Rows from block 8 of the encoder, named by matrix and row number. Rows with one number belong to one attention dimension. Each number is 500 + 25 x the weight over its row's rms, rounded and kept within 0 to 999. All counts start at 0. Numbers have three digits each. After the name is the row's rms in percent of the matrix's.
# v: attention query, key and value (stacked) (encoder.blocks.8.attn.qkv.weight, 384x128, the v third), inputs 64-127
# proj: attention output (encoder.blocks.8.attn.proj.weight, 128x128, transposed), outputs 64-127
v.8 059:501455480500513487533528447506498526521439514472490506532517480488500511495494505483474529494494521483498516517481479473492532518531528563523475527455471551515493516514512532517546476479490490
v.9 074:515507509487539492462486525453478517509512473531474500515475525506553530491526502500512513465546508515511520462506500562487469490500483515489526520518516533533465548483464462545507496511518523
v.10 068:543530514498515518522536502524482513466488509490518519461470527463505526561497501500490508538490485475503482510487484513515516535482494513497522524457507462505512505454463506454527500575479459
v.11 079:511514511491468497521463517456519473487494468527498480505494502525478518524532515534507511462486491505507507499478482539525505485455494491522460457530483472480516516456553525500483560533541498
v.12 069:508524523477496501464509523480449497517535495463499521520537443498502475507533450492521466487508473486482530514487495516491482519487488498473542507516515495487464451524487532564467529516503475
v.13 074:496491519485457531553471494442512492497494516524543445490539501482491563493509511497498499502529496498504473544492483490508492513460475484499544484460530503479527505455503484526506514517528547
v.14 184:482484520476526470489500519423492483513479522501543493501539491462536452503499512521466521482469500527470510499493447501493528527516474495516518509494504514516484525514503510541526482459515520
v.15 071:466564499482527499438490511522524524504511490519508488497475447474542470449484493494491538502518506503485484475542463543447467529522496469493532512479532479538484514482478481534498543490497508
v.16 072:521463464499491510507519483523484505515526497518518513522547513544494483519478476528494473507479501484499489493466495505553498482507511521561496519549478491460516490508515513465470488502514519
v.17 071:476493502457496457533488557489481506447546458516459536497526494496529513513530540492485499518489526545501499466506527538520461516488491551483483492527501478477484470508488491494505487515510494
v.18 087:531483537452530501513512478446500550512477510480524481520513518459476477527481491550473469504486495498506509509496480524488549534489498512508488521492474511531516495508499498539499476485503496
v.19 224:493503540487506523499467501517510501511532496524510477525563477467477492508511475498451529513506488531462479464489454517472513512534519521492444479475492480511541477495508486534507508534495512
v.20 069:476498488484527550495518486558500471535493469510479479460478500519510479515468494506494502502504504495517517495488546485485453446537526443507523550504555508505517498518489531518471508473499496
v.21 053:502498532509493496506518505466541511474508523477483544556513509467489504506516514484497507525531546455515507501518458524495496498543528560494511506460488508527490519527504499536473482503488513
v.22 101:498516438485511525524503513538474523511534474505507463516516517508501465477486461488487479451509536480534505488521529551490503510477490511583476496535472494487486475512476498526470522533493488
v.23 062:523480497481502520522489464505467496502471543527551497476502503494493527506478478542523484492506482495535509549494532436502513467474476467526516521502496507449496466502490526463515500535503513
v.24 058:507505502523508545528502555507438507480489481543538467445505507490486521517521480569509514482532507502523511493480541514481465543430461504478496503479499495482542503478522516491547488550500526
v.25 086:524473557482526487496505483501508504481489548517510524525516551477539475515492479532501496544481494470477513482473501515483522523554523520459497525479489529507452515507492490475485433517464533
v.26 084:502510499484497474468487507535459479536493502507475482519486453514503468514513485539500507489479474490502490480438501456497493491471518523515543510523480509487471511501551521549549502499491501
v.27 073:476480510507500484514503513509462547476487514476495534486515500507521542498554520482523532465536504513498514491528534486492499480504502533509519517492500524477473503509533522449528532500518488
v.28 101:518483529551500493495503474485482490498456545455559512488509521464508492482468501506510514516503505473491510522494536462456521505544522478481530525428525522493484547497483517470507457448470540
v.29 210:485494561465492485492534480506487504535458500453523503493473474498479513540499531528519453533491512460497487470508523477510528517497487502563512502505477515512485453475505484521501499584463504
v.30 068:500457529481509478521502464457527502517465525510495502539456506475526541488508523503530503508496472462517491496479503477526485501485488527481455493488509498483530452483483451507549487568515478
v.31 063:501471499525511492523486510543489517481501540496503514526489512480533491486514533549523496543465508469476524490541504506488506515511489533439538509453517515518457502510518553506481513505476541
v.32 094:515440494493484509541539520561457494536531513501524541497537506532521489466501488531553502461509533483500535480519512532493506484518463505466524514507465477496482450573518495517510520504511468
v.33 085:518475469438514476506507512512479486555474514539500492509500506526509460514497509546519501464511493520526540505481512491460504493527508506479492521507508533506482472560538505481525460447500505
v.34 075:504464475490473520483490511498470521524507491508515517516492522535483558479501517497528500511509492456527462506536516444491511502475483545509523478463510505552525502467514475486551499503503489
v.35 076:485506531492503504496512491520484436508527495510519504498522479500529521455492486492511496501495544524450550473510537531537504496491487459466509518480493486482472482549459444527459492488504534
v.36 071:516544525486534509476478516554495512498464516506528505466464515499473528546495520499488501509528510538517488520499505455458546482546492518497506496518501491483471474509480496471523500517501487
v.37 061:488518517493527501524528495479532527512475447463495472492468491517516489472501486509472519510556515475504476471524498516484532482521488479496546498527520485527468527498471504568534533530480528
v.38 079:515498536476508466479456475520497504477508500474472537507488514498533497505513483490517530482522469476516515498482513530503505496477543556519523489497523503512455533483541521511529530541472503
v.39 102:485481479501516503498489494537502559501518514442470531510465515483494498496481516470446457508524532534503478498508467523515511488528478539498473522516478496506479482533427484488473499498463486
v.40 060:515495444485485517523542491519490546521512488474497537538505486507464463466495492501504481467499505495510483507497485453511479481467502542534489518477480508552515476518532481499538530456494470
v.41 076:508485485509525525525504462474530509507520498465478498503524530491468442493516469474455451486540500521516487530492486476505514496504524498521497514525485505494518483486443516521460519488494474
v.42 080:502506445504508509493547522578550431470527467490491478507485488501482523487509514497500490486485504522501478491519457492507474505512548501539462486478486488508528519508498524491561487430494476
v.43 063:484500481513496452508476498443479545455486511484473537477534460484537493514518506511461537517461482536476499463485435554522495512465501536492518460502517506502469508459487561498518505506480540
v.44 075:491492547510484497511475499487495510477457483511573498509537513493501526515505522507489514514519495474475493486484561511481501461494524461492510500448531480458519520479527510480512488562497520
v.45 054:493451473552500512501489480515525546464435530485485528471520508483493509505474536515503520459494463483507516512509470508465506500488516546480513501475521510524463543485511535412523528510448465
v.46 069:468493465504490485511492501525535479489556498530531483496506520492474550507523522446492510488483554476488478510536497501495477496513490481519439487511482479498516483509524516541472513522513491
v.47 060:526476492507518504496520486495535485478501496531486519514501482507497508516500494475526559523534507494496492471501489500501492502514472536467512505521503509488495461550511488481487446549517497
v.48 065:530471503528470466520491487497464493503474560477535533483510524498472521488513496505548540459523543529489477529508469464476493500456501549478552475462512504485507502512549522540556482538470537
v.49 067:535557495468510455512522534446512540485486484524504489522518449472513453525500496473512544500536471487518530503502470549433502517513476544543521507485500469497510482496513497484468489505486529
v.50 103:515497489493529455488499487510476552532515517462468516499511473500505461510530455466500524484503488498533479519478479522489553544488493584537518518494479509520466517485501533482518508498505480
v.51 053:544458511432485515539492479475473503543517481493484486517456498495521463543498477532519486471515465487488500499467499542509482480498488476482519516531519464489484467520501490545493548503520486
v.52 073:455499480511505498507538506508508464505484474509501493471533477534495490475495530541432488492497516530523473498525464512506489480490533465527502459511507515516448488523483522496530529427504487
v.53 064:477440479513513525490513491554521486521539456499493434502495513498509549469484490446486477508515502534509494472522541505534485504508521455523479538507501498513511513533448487495493513456504476
v.54 066:464493521517527526497473472501508495502520488526462476484458520509504505523501500506489473511504507513504489462522539494551486468514483451485492449556528530493457474534470489481474517514486485
v.55 069:470450508528500509500478499499523473478491494454494526486494538490536520490477563488510465496510507540505544501502478487506472503541562505463489490490507504500502528523493485507519467503484506
v.56 052:501441516500500473494507510519500503508507469485526505463576525491529492521487518471512499510493500452503511538480495529458498512519468498462480502534515525486472482520493505528496519541545459
v.57 056:514495493516505547494502511524498463491476462515522518443489487498490528506485526499494472538473532530508476466498460467482454501461488452457486497504491486554530491525512521524520472500504483
v.58 077:496487474523481510499526473474452515522500532509467500530482485514559535484515493482541497492482499479474542470518546494519501504504495466483546535506495533497498518480474498498485467490517557
v.59 061:520529507473500528473505501522510479499534490529488488482509498541514501473471505496519509507494526516488525500519516500506497439511490424494546546498529495515466479545492503508463470470491493
v.60 203:494521485473516505456494510487485494486519469518478508523528440504535474511537477470447540507478519534499478449503462542484510524509499495480475490517482457533503482497474514504507525430512523
v.61 060:499545488466493494510514555523555517456533489540481504475495462536491490482510508495454488556497519493523473515531416534506485523502494547499465478507459482496483476480526517504489533479483497
v.62 061:533502509446505505531512505545495488511499497476535473499524526517462494483516492504518538488511501488471467532501534493490504496469522519552511493478521469460520501474517493485582495493514525
v.63 081:509494525547452499502489502470496533481535531469526521481502468494499529500554498483516502518500475512459501497548465494508496550501505525443524498475505493492490508469524522495520468557541479
v.64 089:496485538495493496437492527513470421540525494475472514540539508519515448489519464485571528485509488485476490521450511509500523508513523497506506487519507488481489494540500498525503525530503509
v.65 416:504521510477502486507485504497461503494493489499502535499518513493485510486498476526452487484519525523478530488494518491509507445512498527474490489495433512517563506514472494507503504556493498
v.66 054:507486521523455533494470474417493469503523459516526503506486498544487557516485564517513478523483492526460467484532461510542503492513492484472500481491520527492549543480522481499521508530547510
v.67 079:486480540485481486491477498434502525454503539486472504505494488491560521539476534508522495522463525538515507496514490513515536548530539519502521482484515508473456526504492504503510449499488482
v.68 068:511540511525542498485498518470545535484485524496472453530485535493503454491487475484471471545503482470507483499495495506503513471490487486532534519528507509509515506468471495503434485466462545
v.69 072:479480460521501512477496481478466545478507501523471527489474482494513522473470469501530487508477523481512517455527485466517493501503468551441528470517518504519509498494499486515525497507483503
v.70 267:498461515505478497488532459508497536504467529480511488470466548481505487495479538492516534489478509485486465497498507490500479540517510490499491516529536478506437462493520499471525461444474529
v.71 304:509534502473518482510511516440498537487493474525497499517521513502514527486505503515486515430548483462456537510501529564483524469510510488506486523471516517523501515533489514471461503528524501
v.72 054:496545532470478506495514512439497546507487505487517530524566480509468470482497451452487499488494548535504497517499484492534512459544519523496532527498520510514498483515490470522447469466522549
v.73 103:544487524519506508432484476502466419494508508520536529492480524493494523503486497536552503542482515487470483489537504477487502509523502494466480496508524512503514507467546524541513507597502537
v.74 090:523460479541502535510520493455525456525488530528500520514483557478468526483515514488518471504510508471539513467507522485521499484498513491495503461521491525527516523503507473506437481521460548
v.75 073:507470496509507490514521493471525516545475495520479492509485483496532476485498516459558504487483491481496532514512496487500533518531471528517489492527490507486508547495540487549446489502492524
v.76 075:485503474551461552493491514495522486523521481469504479502484535469459511541460511499522479491541507494525482498521540464482527501551505484526486502514494504523539520548472464475525502475475494
v.77 087:468465506497506484512496503479528507495506503507462516534495489527529479438517506485493467507460527481513506442480488493532518498464487511503501458524457538527511473524509489541459494443492514
v.78 061:493549512471537530467501520486488528511518475475475508513478460488507512527507472473512494514524490509488517498516475540509510534507505533486515510514531493480515547472504521520517510571485526
v.79 075:484493480490442500475488514468502463519489494535470475518514532496495513490483502496521532479511521481495498516510538456499515510557516508524467463503465525484529541533524490493519496511495550
v.80 068:459456508535479521498522507537509560488517498496487518500490502493533558474520520517504545491529503457520508443535536494510501509515523490471494477514517516498499502517512491485529521546494487
v.81 073:486498530471527485495497541511498502462489524518509539497499525486557473500520501545478507508467509469504525473489479521500519477501490528490531484498528527513480523491480509500486474490487510
v.82 061:492516503547471484492501438467509552466487489454509501504521487486472551464498504512488496482493481504462538489485472516513489514481485501479494491479450512526519565466517513489518544464486495
v.83 061:486494530508518479490474530487551400496489485539487502473522510469545508565480558525515500552468498528464517509478499506517499538509514490505481447478494528473496505496497492490492496518532480
v.84 047:499469480487509481530496492507486497452525509516448514496534539456532500535511483524470505508515489482517511434456502477500476531485513501470484499531491516513475450537508529491457479518492454
v.85 166:480471494507458493494452479506489452489545473507477472502521493506492481476468519484510522505499478534454491515469489517533481509477458503489499500491520475506514499470518503514531566549493493
v.86 061:540504491471514473510506489512488500535467504503492497543480511530464490464506504517516513493504507511486441495463492469520535496479480574543525467498513479477555492485528478469535492494499554
v.87 074:487504491496489511480489527475480437490506473536463477474523495501512489533492486524476500492482509498496486483479526474509500510478512491489494456476499514497531453515472534481543555470533443
v.88 092:526500490510506526538516500563501483492518492493529474524505526515437467457482455516469472493503482446527449503494527461509518473472479487549493512503488510486538498497501491504498493461484543
v.89 057:499515483505491505514542492547472524515506527477518525485515480501486454508527483508519484458514504511493513534476488493481485491469514562474530496495504472476518511483493528477546507455486506
v.90 148:502502539535485538521505481470501505507482515492529501514495468481473522498513515518513534538528494426493487515532488478504525531489492524477522472460520493487492533447550508505509540572479497
v.91 063:490476523528476495519521458459505513521488498469504551516489481484481498490522509501518473517525542544506495507538494493509472481554512511456520489517509507495490494492483503507512479485469538
v.92 072:488469489461494503533519520517445536495487511514500483477457492536565467510520491488499477449455501497498546467498531522448472483483510464482461531443502535485481464529497508534495491438526455
v.93 110:485504477485507483518552502500466550518450491468507520505505476504494481502504486507463490453467518519520510516511503518492514471515489493539502521493459510528511509509478505497492466397506493
v.94 078:500482499487467489496485509526488516454520471484496532494501518537504505535548490505523510486505499493443498507527505512468476522495526482466464494502473477479476492537522562487540514541518444
v.95 056:517501492498506480491506497447489556496491509518490524498511517530465541479485469553477510468481481499476451508500498485523527503460495505515521495512497483510485514435556492503490540496513485
v.96 064:507515522488519523478476519495446489493555489496527489478556509537515532514542481484518486509493508534487501478523474508497497492521464470494535491485498487496510539465490531566479466540509500
v.97 057:508510509535492523532499459539522489500531487449538515478520540448466485479515483491526501499507532559487497494544484488520475534497517479472454522499515478505580499531490474514478485498484482
v.98 059:477487509443520481503473519476457515487468520498477502512490485514489487566486503524476494498499487496530502500462476482467541483535468555556474518526483512511488467522533504481509478493497460
v.99 170:500496450506534493498496496491463596495506520453508527453491505504544508462509500468492491468530534491516501511548509531495507481450515482482537503471485487517492564515453511527500507431527483
v.100 061:519524525485501482510513455475517484491502457482466501504485495510513489497512534460487496540520499543483502494480513492520441501533564463487485498522528448470502491490481501546502526512496479
v.101 067:464492476499480534547525518517473508477498452528472508498552495497532470524511494534472535487518507450522494518535487526468491507511512505510510534513536517471483510528467554472512572475503463
v.102 061:520503485549515529467460498525517527495500514498540483496511535482483538473526461528498466461431494480488471480531459495477525459443507461471495489511484515545499525441490529536476537509495533
v.103 074:491487498501490511445512462517495525472504488527484510524466511506512482502469512523517482518438528461492524483527535523494477524490514514490541512503509530534467515510510542496483535468512510
v.104 075:511479532510501503451498518451453451516477474457512523501551512523486494498505490548515518537509509484514495472515507521497520481513480496505538528488514521518500554493536533500510516494489511
v.105 075:479509491475504526447489479532486517531496512502503509500439469518575508490465506515540486500476463481487540455518520512522487514506501512489523496533560510481438517496494501502511522543492514
proj.8 058:498478544495476498478474529511482473478506527516528482519468529465487511500470494504531481525504458493495515476515491521460493496466481464496516488544541456512518508511490454497451542526472534
proj.9 073:503523500518493487535517444526493495474515521491514471499511459522484492521444471468509520512480512459496519512506502491528545510497520500479470439505494453505520474534503580474491505489507469
proj.10 067:488445486514491479480471522487512469552520513522490462502507500544512483457511533523518497491518508487484499504510506472464466487474497478517462456527492519480501504541526490514459506446509543
proj.11 082:470499483542507527475497464529505506451518525513496513524501488476528500462481442453522484526518493520486499524551536452466490524503526517475539523468501530552546497536466500478511426493494462
proj.12 076:486512486548518480562491466502538507492494510539480498508512537503523520487479538517478517492507517532520480472548475487509547489539495513520476517508472515542541537480513482469524482482505486
proj.13 083:518528498508521462479517503538479495496507458450417518529449485555478466514521500513508512499479509527487537456523536526509484489505509492504458473526487529525471497527509529466485477489492469
proj.14 203:524519487543505528535526476561492533471493491508440510519458500538477519499514483488518487528536513477533498502505557519500503491508510501484494510514510498506497479484487487477464513510489488
proj.15 074:540443481551487483537527489489464479522501523495475482516525528530463505543525511510528490514491493483527528507448521480527521465522521510480444493531496510467491520531506542507509465506519515
proj.16 075:470530541505511499507468535483510511472452506508480473480455519468517505505478507477466505478516492541477539507509521482469506506464468486478502487480525517527502470500494510522511531508487488
proj.17 072:508515512577517534475520462525526500529493540495565466473515468518475499498475440499493488483487484468488504532486478501492559450501479479475501546485513500504529522514500502506500524493499488
proj.18 080:486493475531466518503481512531514472481504502519490524506483496575505514473468548486549490502507487479468492473498503508483436509511494496504480504512529461504515508517515490464474520490488527
proj.19 241:503495465497503490490544508507475499494486490469472540493432486516499510493480511517551511491492565466516496522499535499525487477459475490517545493514493542489471545515476500510468493468518480
proj.20 070:548477489513499446502499531480511507518503524499544511527504479487503525486507531483511479486490483487492489493501471538520532542490476533476444464510456509529474486511494465480507549507508520
proj.21 057:474487444474493512497480500528478485526508491518504471451534521508537487498509481521540507519507463522496525517498499473487508457472493466527489475535529483482517523490480520495520533522473499
proj.22 109:508497558497497501458504492477530485469504527488481504468510501503517528500502516504479522533497452519460500525504494420544493520519499470444545504455513517513521522498525499472546491460516507
proj.23 064:499483560485466477460483520492508480518496432508432469488483533527496501463506529471485519492507508498515501443517496559504462509515488514500504451513501484521496494486512484487472521471496437
proj.24 066:510533514473484461496480462517558478548498504467456534544492496542492492514476493433503481513497535505479486522519487483521521428527502468498491443504515471523489499548511496484442519484500439
proj.25 085:480484454523525469481514548510480490547493467511502527478492469501479518512497525492502503482509505491514493485495477467494474468459466490522510446504524477504563477484496516516525561495515480
proj.26 098:499523514514495531522503490493527511503501478490516549487505496465473518525494469447505474511494514503519492487576493553514536474498460488486462523484500462528530476481482475476435504503481499
proj.27 067:511503533496453481495484478506514456496499491528437471512516498490507506515444444481484497497467500481522531524505468514490507516507483481496518477488491488506504514483457487548500484510494480
proj.28 097:491491489447506486491524522516508516541530454548456503497466493539501524511539532508494486491510505503509476457482446538517476518490480508510492434573515481511487464489501468506492511521520446
proj.29 214:531504448555510496495446484493523460477512463544472489496532506566505489477497489482488512475505455511484555496488492517468453515489488514464498510512539488489518534525542528485516520435523512
proj.30 059:500497483473456548447486506533485492514525466492520533451544472538446485483518492515516505517500496485489555477547499524485517496506532491516521508488486530518460528537523519495468504475493531
proj.31 070:523493516476529523477524515477514483527518452481496496509525489512469520467497487452485527450505485502489495471494504508488445499500519468513495453538494491461535515473467457484528467489480453
proj.32 109:476556513471515513474468462464533500446472493488500443542465490439509514551502512480459486504496468524515473510500513487513504487481546506517484516508505514517517537423523507524481514508512535
proj.33 101:468544543529500508488502447500506510460468520447519487549520507472501515482478448436481492503499505502477484481513479524521521498493507536506531501504484473489507518436467481508451542528504493
proj.34 072:518499527513548465536502484497535471502509491433498466521496476484504474515503504506474488491475486531455520480489498541500532500503530459517489542504499532459466521507506527509478514521489493
proj.35 083:498507483525492495496500485497515509479459490481497504500470525509513493546503511514484501494518481500530489547459486469480529484509514523521503479527519521521546507441554551486534533516522455
proj.36 069:503482495506439508484490501466486510503530518506487494512515465502488454437515483519500497496456498458531489485504479530558460525492506494495492525491472488472507522502519480567484511492510502
proj.37 059:486501486492499466486504519530465491482535580546494560538529508459512498504489520486518471467451513476475513483515522498484472503524532524497483468487487520474519510514507488461489484452487505
proj.38 084:474486513510484490534526534495491512525501467518532449469530484560481533509500526465485492506477520508528475491507455487512480473522467481484469479482471500493547490492444497467485462488541500
proj.39 126:547529487487505515507504495472529478474512494565534467486576460512491496488518495537511519474458466473500524484515511493490486517469536495492532512499507479499500540460540480526530490504542526
proj.40 062:476497498464527519504456479496514479492517527480486488493507506494562507530479558480505516516506484521487507458502512540496526537528512499513497507504510522521482530463480495492426479505505507
proj.41 074:499492513460494502492508549510482489520479496521530466481481477491487527500480571512510533512478513490528496469471511551510479508498480513492488491468496516523487513555521494489521473439511513
proj.42 085:510479499484523489520473484472435540536491530477514527506470494502500475527502467508522530517490486488483495523523540535499482491479488480464530505526511514539458470524516453506429526517506507
proj.43 063:487487560535486537489523510535541503509526513562519468515491510533511508514513490488547508483519500492496506491490550467460506476509494490497495541486498481525537511505459451476481446489539495
proj.44 094:495485488501510477497528525529460493533551546509462514470465487495501511497506469528531499523495527515520536509513457491531458524529486517497472476530469497544502471500451508499520512487500499
proj.45 055:500513553471533461502490495497477472550542488509519420487474485509487519507551465461481504548504514512467515494474489486512468504502492477508518496497484523452528480510482487550483475537557533
proj.46 083:494548526501523535482493483470472506440514433480489517495508461510523475497500499507557502540505446563501530489482519486510510497469534514467516521485560497489523515452515498452500496487506491
proj.47 059:457537547480481517448478518483479498529500484499515439531502530470474483509519501506499483498493498490525499501512512507497517486458530478515496526464475487466480514475498519508515534490454506
proj.48 067:466519529448510564487505479494498507513492454486494521510506479485495508535505492493485463532484459499530513498505504517521525501526493475519470537525489470525499501466499445477452548493504493
proj.49 076:473463500513485545476494458542504483534509539489495498492506532534504525470515493526457499512487536493455479520470499478538489489492516493474486487500490534505430536538475536539542460501500475
proj.50 097:471505503523474545525504527480530492466491472540507480518518527505521527502489520500475464511511491507462531499549494488491488456500502456479501477506499540494499502500495469518473489496501531
proj.51 063:487543517501537484488511511510533516469477528499471569511548492537487520490496556459502504482468483487504486470524522484488494511516520525493473504484466528518523519495496455461481450477466531
proj.52 072:540474518540528498486479500502498524480489572457490492543470512470508506549493463468537478493499464487457538484481538501467497518509482491482506549484499504474566513477524468501487499520501514
proj.53 064:519536507481479525516489537454483498458484509466528538497468486515468464511473521547512508470487545506530517531502485525519531509504529532486520456522492501462491490471523511522520524522524511
proj.54 070:506500476478503481481529530492519516476500472493515514508564495499533494431485507495511492502499509518501493526483503492476524523513525552504517544468454479468563520451475494493529487488492507
proj.55 071:534544505486531467514515463524483513512495515535513472479492477510487512507521455497493544500489521461483482498495483531501527487482453497504528490496526483488488482481490519496494520490527490
proj.56 061:513541518507488490480499519493485506454503502503470482527415460514467512479502503540472494458495460504500498488517500482548486469474520494491499500489494484496528514524544524495515487478439554
proj.57 062:478531494468486502485487481488510505519556537497494507573482494519495487477482514504515527467529503474500525518507566514560520516543512508526488506466512500459483501459504472491466513487504531
proj.58 082:498515553478506456527501516525526480493453507472502515491511512473484496505485508518484509516534517499535475543466463512469555469507509532498506454497519459505482494500463514514534532497510441
proj.59 066:484466501529487446479526456494504491514474456483530501546501502438498507511513499468474509495492472504507525493474508511495495518498500558513485470553472526504493517444521498479537536526517515
proj.60 223:488492531517492494556485480499530501509488520517519483469524551500486510506515492509513448483518475489514560559511491467508534494515509517509509507481533546444492491474496504502502475549505496
proj.61 070:474486489540499533495461492493447506501497524494509498522483499497511490504528483515546514486473493521508498445459543479503471473478493464503508481469562520500536516506456548493511460503541492
proj.62 069:511505500525477477479497471477509506496516504478466510493473471527517478524537471480509491508477460507507528514517480481510500513517473478479476508510487511560470499529506500497402506493486460
proj.63 088:466451485454571525494537516535504472494487484517463481512476500515485496497467497542511537498498550467567477511459546501454523466478524477539519482502494523505490515517466521497517518463464510
proj.64 103:462530477524506536565524453482534570464496514522524465476463498489510521549512493491454482512531533527532517483546495518497486493497476507487506534496501494527537493467528501495508461518495472
proj.65 214:514462508529512518510485532476551501505527488522486494507505473485524500507518497477548522521506494492536499543467460529501498544504511459515491499467564501488438491459537485506490501448545509
proj.66 058:488516508462520475507526526540544501460470539495460511514525508489483493455517460492490511479500486496507522516485575534475548527496499539502496491512514486537487474490491543483481461474488528
proj.67 087:524498471532502500488539492512502483522498472505516501474533509508459486467517490494503505474510464450476496504499511498481488450484439480480490519542507463481510481488509486511469533496508517
proj.68 073:510430468480486525526501501521452497537513464494531555443488487481469522511499547557495511470482541520503476511477496491491482528512501512501471488481507509544472461540486492489551491511516481
proj.69 072:491514560483505489515488519502536484492499492489545518516527490471486481511501514493512532487496501519481482512438530531481503524496543439507487539510499500497491532480501499513507509519499475
proj.70 270:520499495515512515529467525492514450509519490509505481529529451530506528530535469504480437515499499492532530527489453472478527505479504496522496524487521531491542531482493504522492525509517475
proj.71 230:478498498509514508484505481562493455519517522469502469483490467532501475517498471483515480556490547527523491475480472431508472504510469516495518509474479483487517503478486467545536506484463507
proj.72 063:482466479542498529500500487532493497482499503500462482495466525500555513556465512526470497479509475477485546495488505517472482544475478453530472481530468506523514495466494526492551495520475489
proj.73 095:438495488481478505544498542512550567506498496480470476508490461507506512493502506469495510479523496489529503481440483524530478511501494463502509496478524442529514485513464487448546488469500469
proj.74 096:472512524481480464489469521524495517498499510460512495481523476526541508520472506520477498518526483520479450511479483464479519528516496493515533532466508484486497477489504536490574476502537469
proj.75 081:494548518513507530519460501483486506463523478478516470503490501500474501524509472507498508530512506536492465497504502527494464475487543500481513518459510479547499438501494504481526508505512509
proj.76 074:549486528470543471524525491509486503481496516488506509491518482525528506449530505522487474506487460516466506515502457495514465541482490495457491504467516488481439471478544494510457509526499540
proj.77 097:555534497542530484500496505519484505490488515506538514468510537485486498538497519493475501510524468528491489576523510508470481483528519504509535551475534499489482512477475529490516486525489471
proj.78 065:505513500552457503521478475490490498471510506550501496516545507517540487462489526539512531445488535475472479490495515463512495476494498476486496484482464503533499450531507461510492497462496463
proj.79 089:507514522514541502534514463503476534451517535447524522489498473508515494510530470503505487533509457532507522479515457507513515543463489487469522519511518463518490474464506507517496547530500460
proj.80 077:552522500511526425509458475490489472512506505499504488503509496497484493524500484466507462492467449520506501533496457494487452473495497514495508532458482451448491477471508490518498512505498501
proj.81 083:515496476551495494523489452499494506524522478487488494507512453511472522514492524483523517504509472519484441491513522482493487495516520465507486526503496470511538490493532502480527507503537481
proj.82 066:486502486445480506507492519509496473476511477527479519531463520454515484498471502481520526489524475513498479504532543489471499503499496528532505512552563492520507493529504476495467476528510491
proj.83 060:518485485497494534492511469497473537509502539497536475504485481527462487424542471516508506498550485497511482517511507507493506440505503503474476510526522454504511486521516515497526504511478509
proj.84 053:515491541521484477466485494502502513515463510508553487505513486545493512477471473497520470497494481487485494553514490513488502466523492505494474511481498456476518531442502427509536530494481545
proj.85 197:508511468467528531463545532526520535510480513466518525477462512492490516520512485517485507498499526464526491494496529501465482509516527510528472468494493534496482514540475523479492439476491478
proj.86 066:450508517463496515515482477485471507459528536504475501468519514477544466516503527511481490521515520497483518537526512495469523530526529434475481565496490524519478511506500521534475497487485433
proj.87 079:506499493460498497524500482510506530502493527458535521521488505492452511475503494516524489532519457531489528548512488559507485494507492486505479527512492532516478552467550444508476469529479509
proj.88 098:461471473484483491475508527478487506534477522510460509477478490474509509534517561517476505507511547545481512522494483484480458524514498491505500478502515488528479491515499512483502518505497448
proj.89 063:477498488478508534490456473478471489524517475510472493493496508508516500477498509483465523525497533533495483487501488479538535486542485440514494524502495549515479511530513493527488501512525436
proj.90 146:506496489490517452462460500517512485494509480508460492499478516492505511518497506470531495462484477571509520495501513515496450482502496463519483530527514498473526488538480488490514465472509521
proj.91 076:464511476451543516473485562521468495482506514530468455447515488511510504475484480525485512481487524459473490491438514492496512506457506518519505503473488520491499524506485503524491488496522462
proj.92 077:519543483471510453482503484501538483518497504518500547527570494489464518493477498503489552526523481515527500518487464495535508502529512548503525486546493463474516537454465492487484527522513547
proj.93 100:519496500528501515514461509493517471501529513548481456514471556467493514481510524496513474529530500507503502464516489502497476522487525515494515503520539519502489478525482482497489529523477526
proj.94 074:478516506455549478527519495473522478513515510507512444521477458462511499460446479510505509505492477503549500498467512480537532486505484507492505521512519512493531531474508464495489544492482548
proj.95 075:479488516487527507511511500516488479506473521481498499509514509504493483539505537463535491504500520510542550546511532529477503518510497486512509509462518525470522488528476493496502455486490501
proj.96 073:502538498537500446524503442500542511490474469490461505525448482437475498517478503494460504494482500502497482520512540492508495501482514518493481498536489494540500460501525464446530546446502499
proj.97 052:511467489476482515492492550495513491520497463500477464509453468542477514519495508484449512512512493481431498514453515512481508449511491546513540484513485515523431527511536509478485516519534550
proj.98 066:524530514576460495473507459509532515462510483536543491496520511491524499467487487472495472498484526481459517495555482530537490508478512487477487513487499493495506531483471454510466514506519518
proj.99 253:503545533506485524538495513492556422525507480529500496530553510511468491558504483508498495504500460517509529509478483471491505522528511529486471520546507505461523473496521500461522511535491530
proj.100 075:501466510493524466458487525546487514500523566516528487467506493482494527499471466503476512429463510468485501528491490519486548500491476559498521508516481525531463500523503488482517481482498509
proj.101 066:538491534491529482508494518495479491532516543451550486495475499538496528481483479467550477492494484548497494481484502466548488503488482495461455488484472492553536505488540449517488477518524522
proj.102 070:491482496444494499528535538496483512487495459500455523490453477535523492497471523483495530516531497521478517509460589479528463560524492497501516486483515486476513466551488484482491474502520463
proj.103 074:488511506500535459541503551479495469525500517510533502459520512476500515483503495505470543467544477523510504522479495499490493496507500486486434512490513482468516509477510468498511447534508496
proj.104 084:452556477484487523521498464527526528469515514529500448494453476478466514559503480452497517458516497503463513496484501472486456532490499509494472462521516493519544471496491477471487473503510506
proj.105 078:526510507546508440570484519471505503499473546496491487491547511477452506499525490493482522504509546477532472546490470492465504515519490466497516544436495493518584479487477500509533479486516488